Weights of a small masked image model.
Model: encoder arch vit, encoder norm layernorm, encoder activation gelu.
Training: 6100 steps, batches of 64.
Data: trained on microscope photos of single blood and bone marrow cells, 194171 training examples, 2.0 epochs.
Rows from block 11 of the encoder of a small masked image model, named by matrix and row number. Rows with one number belong to one neuron. Each number is 200 + 30 x the weight over its row's rms, rounded and kept within 0 to 999. All counts start at 0. After the name is the row's rms in percent of the matrix's.
After each neuron's rows are labels from the 100 images, of 14976, where the neuron reaches its highest value: "strongest on" is what is common among them. Only what is clearly more common there than usual is listed. The data: microscope photos of single blood and bone marrow cells.
# fc1: MLP up (encoder.blocks.11.mlp.fc1.weight, 768x384), inputs 231-307
# fc2: MLP down (encoder.blocks.11.mlp.fc2.weight, 384x768, transposed), outputs 231-307

fc1.450,088,249,150,192,221,213,218,194,238,137,241,186,229,251,138,210,192,163,229,223,203,185,209,168,205,246,240,245,203,213,255,190,201,238,187,196,214,174,192,192,192,178,207,223,209,201,242,200,218,185,158,274,187,218,187,186,175,222,226,188,166,246,206,166,145,147,225,307,157,177,224,190,178,198,168,215,195,205
fc2.450,094,197,176,161,216,219,188,235,172,192,166,192,211,163,243,222,269,182,213,224,175,190,190,172,225,182,199,194,198,199,163,263,224,227,195,256,208,184,189,236,219,193,192,205,179,217,203,156,150,197,200,188,225,192,163,204,196,195,203,222,211,252,177,189,203,203,214,148,219,199,205,262,184,170,246,232,192,200
strongest on: cell type: artefact

fc1.341,113,220,202,202,197,162,216,193,189,215,173,232,201,232,214,174,201,187,168,165,203,200,223,201,167,181,187,210,195,163,228,185,167,172,218,193,167,147,207,197,252,232,180,171,152,182,214,260,206,225,203,166,226,235,246,165,218,255,226,221,208,192,209,221,214,165,176,199,263,194,201,242,216,193,225,153,159,201
fc2.341,110,194,236,255,186,202,187,190,210,233,229,197,213,213,155,202,136,205,177,152,236,236,189,219,172,209,201,199,202,209,210,181,171,187,201,163,219,261,235,198,192,172,224,231,240,180,153,206,214,192,170,181,203,205,218,225,194,183,196,148,202,144,180,222,232,214,214,220,178,215,199,109,231,233,169,203,262,188
strongest on: cell type: segmented neutrophil; smear: peripheral blood

fc1.225,090,185,191,192,248,215,171,178,216,193,192,251,203,236,167,249,153,180,219,207,217,219,196,180,244,185,178,187,219,215,209,226,270,225,142,225,218,215,185,171,122,174,250,228,172,191,247,238,168,200,217,205,178,204,264,183,213,172,220,179,231,216,208,202,198,169,218,203,221,193,149,190,182,217,198,245,180,205
fc2.225,082,173,199,152,189,230,216,248,189,169,189,155,192,136,231,199,284,207,212,214,188,175,190,209,194,203,226,220,184,180,193,246,207,268,216,207,200,189,177,249,196,177,193,229,201,204,196,103,226,186,179,206,226,207,116,232,206,194,230,200,218,269,218,180,174,186,175,183,164,159,248,245,178,163,201,195,164,170
strongest on: cell type: erythroblast

fc1.535,100,203,215,207,191,191,207,250,222,217,210,150,190,168,236,147,205,209,202,121,240,231,256,232,158,232,161,225,204,218,182,225,159,180,233,169,188,195,163,184,266,251,212,167,210,192,186,180,194,223,189,160,250,209,197,163,174,235,193,235,219,167,204,204,218,203,211,168,219,184,243,151,195,192,197,195,194,207
fc2.535,104,232,234,250,202,170,210,164,217,212,209,254,201,242,155,198,133,220,176,188,213,235,204,238,209,202,217,189,184,170,229,133,180,156,190,193,216,212,250,174,182,173,230,192,227,214,156,254,234,193,201,218,190,214,228,198,198,184,182,151,202,150,188,214,221,181,186,220,206,221,157,147,241,234,173,167,231,179
strongest on: smear: peripheral blood; cell type: segmented neutrophil

fc1.233,098,201,185,224,258,138,148,175,204,250,188,188,234,147,228,199,175,200,214,176,218,250,184,226,196,181,181,193,210,189,196,165,206,219,204,181,164,227,192,196,193,207,156,191,250,220,126,169,191,174,189,249,235,175,162,159,236,174,176,228,186,207,194,210,227,193,216,208,224,162,215,223,322,154,222,201,202,187
fc2.233,088,212,178,195,156,220,215,188,211,171,193,194,162,249,191,193,215,218,218,219,171,161,195,166,229,176,230,195,174,208,241,254,227,182,223,190,268,146,210,218,208,219,246,197,159,165,245,230,214,248,226,196,175,227,212,244,181,204,197,164,201,191,232,204,146,240,226,194,192,224,176,175,84,221,188,223,143,224
strongest on: cell type: promyelocyte

fc1.302,117,160,201,190,190,208,186,216,249,230,193,193,174,197,189,182,245,251,151,191,224,220,225,227,184,183,158,198,198,149,209,172,163,163,205,196,176,222,200,188,271,263,181,194,189,194,232,206,177,213,176,173,262,193,189,184,212,261,190,205,219,196,203,233,193,229,188,144,250,224,211,172,211,152,231,208,182,173
fc2.302,117,200,261,253,173,179,206,176,210,226,226,232,217,228,192,190,112,181,215,173,206,216,217,203,173,220,211,197,209,204,210,181,189,195,214,158,217,216,248,188,179,158,212,195,236,186,126,252,237,205,196,206,187,239,251,227,185,169,202,174,202,131,194,208,223,195,209,246,160,192,185,134,238,233,165,176,239,211
strongest on: smear: peripheral blood; cell type: segmented neutrophil

fc1.100,110,174,203,234,170,174,195,214,195,237,174,155,228,228,197,166,213,227,162,156,233,183,213,213,162,222,129,197,235,161,209,191,216,142,250,174,196,194,210,209,238,269,180,187,154,161,192,195,221,210,183,162,242,160,209,188,204,230,199,225,220,160,199,264,222,225,201,182,295,211,243,196,179,185,257,201,190,183
fc2.100,110,215,264,233,193,178,196,166,233,228,226,241,183,226,170,190,136,211,185,179,215,214,180,230,179,204,217,189,180,192,233,146,180,172,206,155,199,242,230,175,190,169,215,211,240,206,159,242,219,205,218,203,169,235,241,208,192,173,182,174,200,150,195,217,214,199,191,234,178,198,166,139,240,258,150,170,223,218
strongest on: smear: peripheral blood; cell type: segmented neutrophil

fc1.420,095,187,213,239,213,189,242,190,181,273,225,205,220,194,242,223,155,172,207,256,161,261,207,189,183,202,255,152,189,205,223,257,259,192,187,194,186,173,268,199,132,194,224,267,168,141,216,235,244,227,251,225,189,186,226,235,183,205,165,169,133,241,219,201,215,216,156,213,200,197,203,231,208,188,175,191,224,195
fc2.420,082,163,153,155,223,253,191,236,200,186,178,166,202,167,210,193,247,197,203,201,180,105,184,205,219,200,193,228,243,211,137,248,168,238,193,254,212,161,170,264,205,189,144,189,221,227,227,134,160,172,162,211,236,184,184,208,183,167,223,222,199,266,214,184,177,230,205,181,163,163,216,245,154,167,216,219,154,207
strongest on: cell type: promyelocyte

fc1.172,095,186,199,172,168,171,234,174,234,200,197,216,148,254,234,283,227,199,197,214,207,137,192,152,248,191,207,185,191,176,207,213,165,143,201,169,202,226,191,211,129,171,204,181,200,230,179,201,126,253,232,252,229,207,234,194,220,210,220,184,179,259,179,176,232,254,240,188,210,209,207,179,231,193,153,185,209,154
fc2.172,091,176,169,205,212,232,156,246,184,157,202,184,259,137,181,151,190,164,234,180,210,239,182,226,154,185,187,213,203,248,205,183,240,253,184,253,169,195,209,207,247,212,178,201,207,174,205,187,226,159,166,183,166,203,184,189,163,221,158,200,221,188,239,225,133,139,171,210,160,176,212,223,195,228,231,228,190,273
strongest on: cell type: artefact

fc1.47,094,209,150,190,195,166,246,194,211,222,195,251,193,167,212,245,218,151,185,263,185,132,208,181,226,165,181,239,186,207,186,201,216,188,209,224,190,189,210,212,171,231,206,165,153,129,221,176,189,204,282,229,205,264,181,237,169,229,141,218,219,238,199,172,243,167,191,252,160,254,146,246,164,198,247,182,194,193
fc2.47,099,192,151,168,246,231,191,202,174,170,164,157,193,177,236,209,235,198,208,221,218,132,199,204,216,204,208,189,218,238,170,270,185,219,205,253,231,174,169,229,186,216,193,204,216,223,230,158,184,196,216,202,237,174,173,205,197,181,200,223,215,249,221,170,182,197,214,180,191,148,217,234,177,135,229,242,169,196
strongest on: cell type: erythroblast

fc1.552,094,210,178,218,223,153,213,165,183,149,213,171,207,187,216,241,165,229,187,225,166,172,164,178,213,209,215,185,187,186,221,168,267,254,173,227,204,211,170,179,172,185,212,206,194,238,171,207,163,183,243,245,168,160,143,227,163,233,206,193,168,173,235,239,179,161,238,219,134,203,149,207,218,225,172,201,217,206
fc2.552,093,205,197,159,199,230,202,235,212,205,176,175,234,187,220,155,282,143,255,196,224,193,198,183,187,189,197,209,216,186,182,259,204,210,202,201,175,191,200,233,189,197,186,193,178,195,269,156,235,197,164,192,215,210,209,166,228,173,224,217,200,269,186,153,175,225,185,171,231,186,264,237,147,141,208,229,182,222
strongest on: cell type: artefact

fc1.598,102,220,200,177,155,196,208,207,160,151,170,225,148,190,178,238,277,197,203,250,193,182,252,175,233,142,197,215,162,199,180,202,176,191,203,227,209,194,192,190,195,204,163,195,191,229,213,218,186,156,227,195,138,161,209,220,145,187,224,216,229,219,187,162,200,229,211,223,158,194,181,225,214,232,197,226,218,176
fc2.598,088,183,151,166,239,234,196,229,171,155,190,183,250,152,218,215,252,157,203,195,232,183,174,182,226,194,201,206,217,207,187,268,242,233,198,244,205,194,182,260,211,213,201,196,175,213,250,135,170,187,202,228,246,193,147,187,219,189,223,202,191,264,217,173,171,177,191,196,199,172,204,233,159,166,246,218,182,197
strongest on: cell type: artefact

fc1.171,120,187,223,232,174,165,195,222,193,213,217,161,174,200,213,219,200,252,158,178,217,236,218,191,185,209,185,213,233,180,190,159,149,128,198,169,204,196,182,194,229,236,186,223,187,199,199,209,169,228,192,165,225,174,184,183,199,222,213,220,231,204,203,226,217,210,166,184,236,216,230,196,174,143,252,218,158,210
fc2.171,117,206,250,241,177,192,190,176,242,237,183,231,208,227,174,176,138,191,185,190,214,207,182,239,204,196,209,196,192,208,223,185,188,196,204,162,213,215,230,173,206,173,220,200,213,189,146,251,233,205,188,207,188,261,253,233,189,193,203,169,216,140,176,229,220,217,217,221,176,214,190,132,255,245,155,161,243,194
strongest on: smear: peripheral blood; cell type: segmented neutrophil

fc1.162,086,220,214,236,210,193,195,175,226,208,259,148,166,179,253,198,243,169,230,231,187,205,156,149,238,195,265,196,217,210,174,210,192,184,188,166,193,196,227,192,170,217,183,211,178,229,234,239,185,235,209,220,204,147,204,214,223,221,223,174,239,194,253,219,239,248,235,207,213,194,138,193,206,194,212,224,180,219
fc2.162,080,209,161,156,185,266,219,227,147,138,187,227,211,191,187,201,206,241,219,201,207,177,232,220,230,214,136,184,200,194,179,211,222,259,240,243,164,207,168,214,234,187,234,231,224,194,214,171,197,188,223,191,181,231,208,156,199,161,201,216,202,221,172,171,138,170,206,211,175,189,228,264,153,187,197,187,193,174
strongest on: smear: peripheral blood

fc1.576,096,221,203,151,193,141,188,202,277,179,194,197,162,206,230,233,209,165,226,215,169,176,180,185,241,152,216,174,134,205,196,198,257,229,200,256,201,194,189,203,146,200,251,176,192,187,198,201,186,198,214,215,193,206,146,232,184,218,183,173,149,177,181,187,220,209,247,195,181,218,219,225,165,210,204,255,249,146
fc2.576,103,198,140,190,217,248,209,220,138,178,162,175,228,176,188,175,253,217,224,230,222,188,200,186,204,196,204,210,238,196,192,248,171,228,183,216,211,172,176,265,199,188,174,226,180,221,254,152,189,187,189,216,225,183,191,164,187,203,220,238,223,283,221,190,152,197,166,178,214,184,217,229,154,151,225,220,151,217
strongest on: cell type: artefact

fc1.571,103,190,215,225,154,192,205,245,197,238,226,188,178,178,158,166,196,232,216,163,234,221,208,179,174,201,162,201,211,189,227,194,161,195,232,212,178,200,203,203,234,248,160,183,206,162,179,196,224,209,181,180,248,185,164,187,226,238,198,211,235,153,202,203,214,206,201,163,263,218,184,192,235,197,209,240,205,186
fc2.571,113,195,276,215,213,183,185,160,226,217,203,237,218,235,195,204,153,203,190,162,189,226,218,256,179,213,192,169,173,216,201,144,221,168,204,147,225,214,225,157,190,192,222,219,207,197,154,260,204,173,173,208,171,237,279,216,179,190,194,189,193,165,184,237,206,225,179,234,166,220,168,122,223,222,199,143,222,214
strongest on: smear: peripheral blood; cell type: segmented neutrophil

fc1.528,123,167,201,174,186,187,193,200,200,255,188,220,182,227,199,174,257,214,131,113,219,230,217,232,183,230,166,219,227,152,213,169,191,185,221,193,203,245,209,176,229,284,201,187,179,183,205,204,207,237,179,159,206,216,192,204,227,229,182,228,191,193,207,213,231,213,194,192,255,210,210,202,242,196,208,213,175,218
fc2.528,119,209,247,267,180,186,191,187,232,206,218,201,218,221,193,194,99,198,189,203,203,205,214,201,198,183,210,210,189,213,217,165,180,196,231,174,209,191,232,166,189,166,202,219,236,198,131,237,211,182,189,215,214,249,240,215,191,178,198,152,212,145,184,213,204,182,210,212,160,205,166,131,219,218,169,165,237,199
strongest on: cell type: segmented neutrophil; smear: peripheral blood

fc1.160,118,175,222,231,180,145,182,199,191,227,191,216,205,242,235,185,200,183,160,133,212,229,224,232,158,206,182,206,218,202,210,193,168,151,227,213,189,205,211,183,228,236,203,168,187,170,188,205,189,207,157,211,249,195,225,201,201,227,192,195,190,172,189,209,175,222,205,130,263,154,191,208,209,197,166,178,179,184
fc2.160,121,203,232,226,184,212,197,193,217,222,226,228,212,184,164,167,133,218,188,202,204,208,213,204,206,208,176,193,172,197,207,157,199,178,214,148,190,207,226,186,204,192,201,216,240,194,147,236,227,220,201,176,186,219,204,217,194,199,197,178,227,161,192,222,244,204,208,266,154,237,216,138,239,229,189,185,232,211
strongest on: smear: peripheral blood; cell type: segmented neutrophil