Rows from block 2 of the decoder of a small masked image model, named by matrix and row number. Rows with one number belong to one neuron. Each number is 128 + 24 x the weight over its row's rms, rounded and kept within 0 to 255. All counts start at 0. Numbers have three digits each.
Before each neuron's rows are labels from the 100 images, of 14976, where the neuron reaches its highest value: "top examples" is what is common among them. Only what is clearly more common there than usual is listed. The data: microscope photos of single blood and bone marrow cells. In brackets: how many of the 100.
# fc1: MLP up (decoder.2.mlp.fc1.weight, 512x256), inputs 0-255
# fc2: MLP down (decoder.2.mlp.fc2.weight, 256x512, transposed), outputs 0-255

top examples: cell type: promyelocyte (35)
fc1.314:130134118118156106140151113112118128079153125126123165128112152189167112136105104160152156146110141114128106091115110155125072062178119113133093104135169140086140133152138118124137129086118158107103123133082116141122150070108138133152127158126137135113140104122156087123082115160125114124161139098110113128106077175164154166121120122112142157116132159142164119143097119148111119114132119149125165133104126073123130134114140085165121087147120116064116139109100081109146126136117125157135144144101130176111131132134130116132181136126119123107106132169112114152133152126124165134157137131125112125082154096098133137140150142131124112111166088122141144097193122117106097135114116182169088119150138109135102084155104143119155128137152149133143175141152109148141117179107115
fc2.314:198131182149114189128147120128122147153137127126131109123127076085072137091184116122104136127095145137102145136162144090126181173099112131132165145110079114143144124149145129116154124147130136187160118100169124086127138137150110116114130111137128117164145136124127150135159163117106146121090117101182113161123171138128140125124136108125156115120111099122077116144127134086098142118129157112135128088125117176144132127131125147102129165069110190129139104149133168146117139122126111117133097115127145114103129109132145131149077152151114087119154094119120123113091137144136156116115144100102099144149130150174108157119122095115112103144134145098122126106082122155122191146141121117084135122121118157164145146152161120126118133135107099093092122121107170120079127111104126

top examples: cell type: promyelocyte (27)
fc1.253:110116150155121096170154115092144138081151114120121102167131150151151147117141140153121149114142121114102102115133111161113132109126097103130130117193198148113116146142136116125150141139099091124114100106160176115146126138123106199114131106122102107079099144131125133118132148111116144153113069092150141115098159122117122129130148136145062115108099157124149122097119079146150101115122122127147155140131130118159145152116119115183134091105143127091144115142135126139115152184129121136181129125141130144102103159124125098124157126089117094121132114133133130159134115139129166143163135175096117138123132177158076080132134142112148118122158111157145108088154085137159103145143120072116089064126117098191135132174106103123092147125151126129093137115126129119141125125144143
fc2.253:115191113121160091077092117165127100152105140107173115120111115082163143132105103099145140153112099151116157123121134140152112115119132134071151153083088149111137095093133138145138135132127141088092166167135105148113128093115111068132085135099129146174136130126113120104149158121122131166136179144148131152152108121142140143109124086112167140119181119128113120132106137127105111140124124130091119123121126148099141107115108138097143139184102118154108080099115127100109076098120122096075123108120107105143132128137135139123142119125101146148142125148142176118109150116152107105143073126172170087168113092137181157154127136131171130119136156154144148119104155123101122164138127173124131155120103149108136112073156143176166105126121135133143136111148135134103133120141093

top examples: cell type: promyelocyte (27)
fc1.370:154093146116115190123098096103090127133170164088103123136099116178061133133119081134126100098139141140127139124121163147139120162113146134144094118150108104131134146142135137177124117163115124113130137119143101151074104185142118142119151125127103134102148129064083151150093163119132144113143150154109130081107143142131118118088116148129128158125133140121148139133152132138124087155137148113137115143091148144098147126142149157123106132126145087114106135124099163133111150144124142138109127120116111136167140139144137147101140141134153117172160159095085084147114101143111139122164104133153146154100134144128141142142169109117153170112184186146142124152131098130173178102130095136138086162157092099137180119134128157102110108154122156118175116137181109105145130101122103
fc2.370:138135116146155118129174155173157128134101093128102114142139124126183121120121153123112115174141131141108159128125112144125150117146143109118125128117149135158134113134153142120122131089108140153088100126147155132139149127154086109108153117122128146118143177175127125145153103142143142143100094154134101152152063145062120131133116078159159147181093134109143120099112132124121168109112133141117134131163124112151152141139101126133135121185110141139192156131126072090167092113158073132122141111074103161093181101095099120134128110137127136086096130132130176132104156093165115127114125135140145147138132154102132142103089169133120077103120157142119142100148153127104123106114160112099150104134186128133105182081119111130152116123134109143089131106101120145142126159117149

top examples: cell type: promyelocyte (26)
fc1.21:123175145108129150129107131141099116113115109137115139129115164131126137142106112187142150138144129146145130118161149135095081099146155154158139127147119152177141134121125166101132093180073123151125085105122117166118164065117132135102123136147087112157158160099152140130141130142149097100140108126154116164108165200132137148139119115123152166160092088131122146131109104113133146120129157115150128177121156124122120114175104120098152163141139119080132132130114087162135110138080124126113100139155138067146132108134090121113093163148138134132109122137136139114172122082112088063154105148091091142133107123114158113117120159101114140136122129106101136136137101086118162111158074137159100114068145131124101118170123100151158141091129111107113139130126144128139125137143146
fc2.21:116107124177132116149162102114136115139125169112154119155141129130159131112148147127110147109105095163111118130092113110120137136153105114082149127115115155107158100140139106118175169148158119168131165134099136077159099176122119142128121094129146137136134088184124112096142148110085177146104153151105128120151162091134125116104122143145115120136117169100115106155152162104091130131139120135112117084118100143128182124132158130131108119110113153150110149146177174113134148101163134123154175147121107164088158136101140116153150102092128075113149102118135131127084105154132158175103145150139141127105144128124114152129123128175114122139142172178128107121132130131105126109147155113108210121173150136148141158114140146079135150155098094132137072149137122145126148092115114

top examples: cell type: segmented neutrophil (53)
fc1.317:164151110126106121127062146089123108096123119121137097102110143163136146090167094129129139148129137138142162129109114161142091092150142132085118134133119104122087135167110085113133126160163139103114076058139152138144115141135094128134124137112140061109126117113102135115118153185157160111134144143138119135150118133129158122138123168091141145110140080136145101133138131140112141122111141160130151135108121101148140139126115102128118098151112112144128166099151173149074132147170128129096130094139129163097108133136112071135133151141126140125137179145136122146116174122116159112145129132114135085128161128122132104123119135105153069140147176161187115114141154095132109135119088096119159136140130129131124133165105112086118120092139133078183149145141171127124090128108061
fc2.317:117142151156150109123163094127127092153152113102121104169150122147145103149092113131137163118136143145088133155127116158085152146069097130115118115126144145133143110076107153111142156124121148117167181159136081122094172097172166136102138116126130146154125129147152129147133160090137108148080123112121137148123160153112133139114149071152147120138139127048113101110107151111144113160187135130138138111136124133110116206149095154125125111110146132166131136134116110082175129160097143158116138141120108091131127150124167153124120118125117160144127069116110104132141117147119125157122116119130139149121091112168129155132141101115111144155093115141067140125140138111109137143097116133111091102121126157145105117121121104139092148158115147145075136114145094149087173108162163

top examples: cell type: segmented neutrophil (87); smear: peripheral blood (40)
fc1.443:134096065120132084115135157084134107138178110095133129152151107111137101081136142115109096175155123116120097165126119122138120144140109101129108134133108119181132170134101124142108085128134136119127095118165149171119136131113142130130121136120166138127129126065133140123156132102127111146139090137171141136150100132133135098129081128124085129136152152116149117127097160094126140125140114108130080156140146148128137118124098147122095157169173104184141109159129150147114117116112127113148134126114138129124101183085148157131124131120121070133150134119142089107142110175152152175109098179138104153111130104181103105176119128131102107152123148102113104129128128160110106130095127119131128161078172105149139166174150080121131106113083117173162134131112139161120094099144149
fc2.443:159159174118119157155135095171142153120066153157136142106101151158124157164140103118141144073114158160153140121112157133121137105109134145158122127103145121102125083128128133144120146099168112112135157178096118117155123108134110126138147140105094103146108106188129124149132113140133149128110121084119120133111153138135139125115134141143175139136106124153157137135130123152139113137136152154107163115111130098124129117108154111142187118053107141123128169104127084177118142163164150139125119106142152148131123067134133108098145130125101192106153139108137173157127138074111102073144149066101122115156106118111150144071118120139153098096137116165118125136094130117176167117161151174151110123150115133097104139119105154155129135110146106106133131124150099109129119153106148

top examples: cell type: segmented neutrophil (93)
fc1.15:142121108141181146133150087092134087154179132127133103107146149103167166113151148115175112150119128130143127126117116102138118143171140120103156142125121098153157159122107134122150180156156107123125153111098083146122133120150156101113104141108116123132129140148142160111155205120118112139116081113100106121144140152139133116130135156122137105142124104112155124089109175154125094116139113119135100151151156090153107135122124071118142131193173130114177125148172155125124144120165128123116118129133139101133120112106145161114149081130137185163137113106126106127074124127151120124127115176060096127157107106127173089102107152150131162149141161139140100116132122136131157101121121133079138116099118110140132149157120120098100126124120127134123107136146119165181103097185085
fc2.15:124110128141110125133160126129117122130143164164122118136144118151155096111140132138120141102162133119128144170151115146166154086150121163110118159106122130134089148132122123137138135093144157148145084145130141178081136151137054142133133110145155145137135148099112113194140068114174134110149137140124165157081115100148106142143091098184138124117106124105158125118140115147137171134152119124093112092099124129123144114113148121145116145128103102154090133099138133081109150136131137180126140151140110116101067139139133134167134102101130138130147153146104160207153126109111120134100151136125115136143159113106132073155194073124128095114147091149131114118156133102134153183110122127141099114149150131112138121120098078110079125129149131152174122124171119129153104129119142

top examples: smear: peripheral blood (40)
fc1.264:127128130124098160177129107148124081167152116114135118080130133120119160156172135133120128151128080117153134130176128137145083126150126103162126126122107124118139162129143133120122129098132119144100121153140087117097142134096169117100140126127116146114076136097109105114163186111102121139115133138163088108094079131134138089095123109123123139119106137179135113143116102160114111108113077166165151148130119155125147149150095121140143122140096107118120079137116159132166131162173114160113115151153188111104132149146112094094116183187115134151126130155111112103102149139105063109075094157170142139178123077122153127148143122126124092151133161150128103130109115136121111104076120162109118119090121131184145129128109128118118124123112095115121130094151124168124122132144129
fc2.264:130117125155160115118118133133118144106127109159110100151129137137090107126098094131130131159117147114111133111099139147106124135106084132079103108140102127134106128130114135142144129136137109114150108126111157116117119142159140129150113118157170160120187130153162132158111089167156134140136106116138151138147127128095137170179141113183154154136140130123120144135111117099120144174150042083117165094149117108134102088122128119112097100138155112110100146130098129109113121126115153104136127075154094107152078113117124173141186108085168169160108116144138129128132105113107178146097098091108132096127139186142121147151167180124149155110097061094135139134126127162162128159171125096117119137161094151138149099153111114139094148136158153153120102129134121092144144150119118

top examples: cell type: promyelocyte (34); cell type: proerythroblast (28)
fc1.170:151145161103146161098120111121102130112135117151108144159105134171155091096156111137157168101149101169149142134137139147117106100099135111126147131127122143124121138163131081140124139103112095149116158107157099109139116110129105151103137123140152142149097142103126067139134123137110151107118082123104120137102110118181141128137151094082165143124137105134116140145145137146093138117152117088126152171072141094092153212170102130118123121097195089146125140185090164139160125121150158132136154142093088107147111079165132147135111150130121110091096153118141127108112138158172114095089151120150098133140138113145146163124161114081126134135143121117120128177136120136133154148129144094197154132125143128106120109138124119151144120152118164150133126149093130160132111097153150
fc2.170:138076088162146094110145135094125119123133137090141121123124139129160165198103113131139155142083128137115131139140126131113143131170122115095089098140097158118148127117101140099109126184171152141155124116105127109118146157156151091158109126116100117176162153140116170123125137111102166133112135130104144158184134112078086099137110161151102160134140115108103084093069109130104122107144148129129140094148139123146144131100141136137121155147068122115104137113135129136080136127140159151116107138103150146125089163125130091158130122148160091168155093166117130185127122091138107152125126139096181132096108132142149082147092088137116097095119118141100109089140129149121089121148110161101095128117097160145127109128170139095125126114141120122138099110145126118098121132117088

top examples: cell type: promyelocyte (37)
fc1.189:146161148183131137129159147125110134130113101128151113166153116153105124088122097106092150111078086116141152161124099119159166086124100139123071172126179195132102106166147135136114158166122124134063078141131136179130115127130089140136093114130118136085123117139153140141178125129122104099132146141117095139142126099120118092140104147138169093162136123089126142153143116125107170124148146113112122065151153138118142120111149140103103116124128123147135140107138105100122110107119162117107149112106157142118151123069127139152126133125140180112114128112132143116158148093100151087114129102096130154161101143111093101127144145148148166115116161116136148089135164084143146120111088094087133133147131136155118094131121163136112163146136098134146138158117177102159101128133109
fc2.189:110088096123128177155121161134142092114132149132145124091150110117148146131121129154142141127131156116113107123140148120124126156083159116126130142116103086095149153125135078116155103103090153129117151074118105107113098114162144109126113137134109153158113130138097120160104139140134144148137132140149128103153152096126128140124121083166098141081185151140137155115118170172125101143159112144138146155110074112127124132114120120163145143157137097120103152110146160143148150115146123128125119118151145085118098082207141146128139122131121155190121150128152121141123146106189128136134114176160130153076189145138156124107127149086151109102147127120171139092102068134129116084123140123152175113118141143124170150110110119130099124138126130113130084119173079091089147125128129

top examples: cell type: promyelocyte (34)
fc1.171:100117115155077127131090158157120120149133113178080118084146117122095142095113099112116132094141122147143120077093096113128152069127103154133075118149153167134152114134123129145160104127130137119127160154117132108123150108166095061165162119109095143153145129149142081137149127130150138172126140110077107153113142158110168145125178120138128148090119120103110103116136131164137136135149127130112124147130088105126121150118160110117154131153132186084118130146108158119157101092101172160126102124154129114116144090159100103105107168125129107115078149158114097150123109107156167124163133144127157115112131076128131142129098138129078148118131120137160109104094088158135155132144113174155123106127120160124110115153112146110158079125116116084109125157133147148125138146133104
fc2.171:124114161127189130145151115092094157118161127074136130127122119146150098141156145170126148162122122108142087177119188161122086122094132131136156123100132097110082172116135127124110140116138142134099092106095121094118115154107124160103112148140156122144096133107076165115124103116120133111120117177158153132143114100139085148125141129145126132132101120107127138127142104086118147105109142175148139121132150140160137112140106114120093136114130073153113125122148099144135154133139088135125136126116121128100097154123132147160128121140147159144167102124166141140100154119082098127072124109122108187146126182136120140142125186098159128166144128143083091154187170091112075118111152150124124148118123101105143156131120129120073139113146088149156131146116112160148107146116162

top examples: cell type: segmented neutrophil (93); smear: peripheral blood (92)
fc1.161:117097127079174157112098125149107111143128168139152126102127143086105152117127138176168115139125140123170156128119141120116098180174185112117105126123117143130095136129138155171124130133096120114128099124099127148127145141131167148152089144066112157183095157141143145096095183168159077128126155136150112104115064099124161115113119146135105132119165103122167076102166110140114116122115136110137134135124118137148137179086185161139128167134127110146121167114117133133131168141150090138111144138093113146163172126153064148142132133143120144128107095151129133170175162131148127132155112130108111132132149140126148107087137146132131154170148106125122137122129119176142139099099130104153126167101117123145134151109116158150126117103146093143136151116142121147150104108146126
fc2.161:120103120198086110148162126101162145145137124138132131122132112129106114133140140140124121120105145120127108160143154138095164109095120152128148122146162129129169143118124107099148154140171140154116121140120136115136096131079057102085173084160138132085144103096117128172181103097069150100149163143121129158152186126141097116141136096128144122124077157127113171144127112113124149148123094117151101110148125145140136088191111104135130098130131143100148103120142153136134087114083156135123077110151115107095097127118163111123129111145163124144122189093146144092114092137136129105135170110135133125104138125151121140144078120157159139096109149125148135154145164083127130153127121169152109106146162158155096146115117094114134121141129132136127118147126147101130144159118177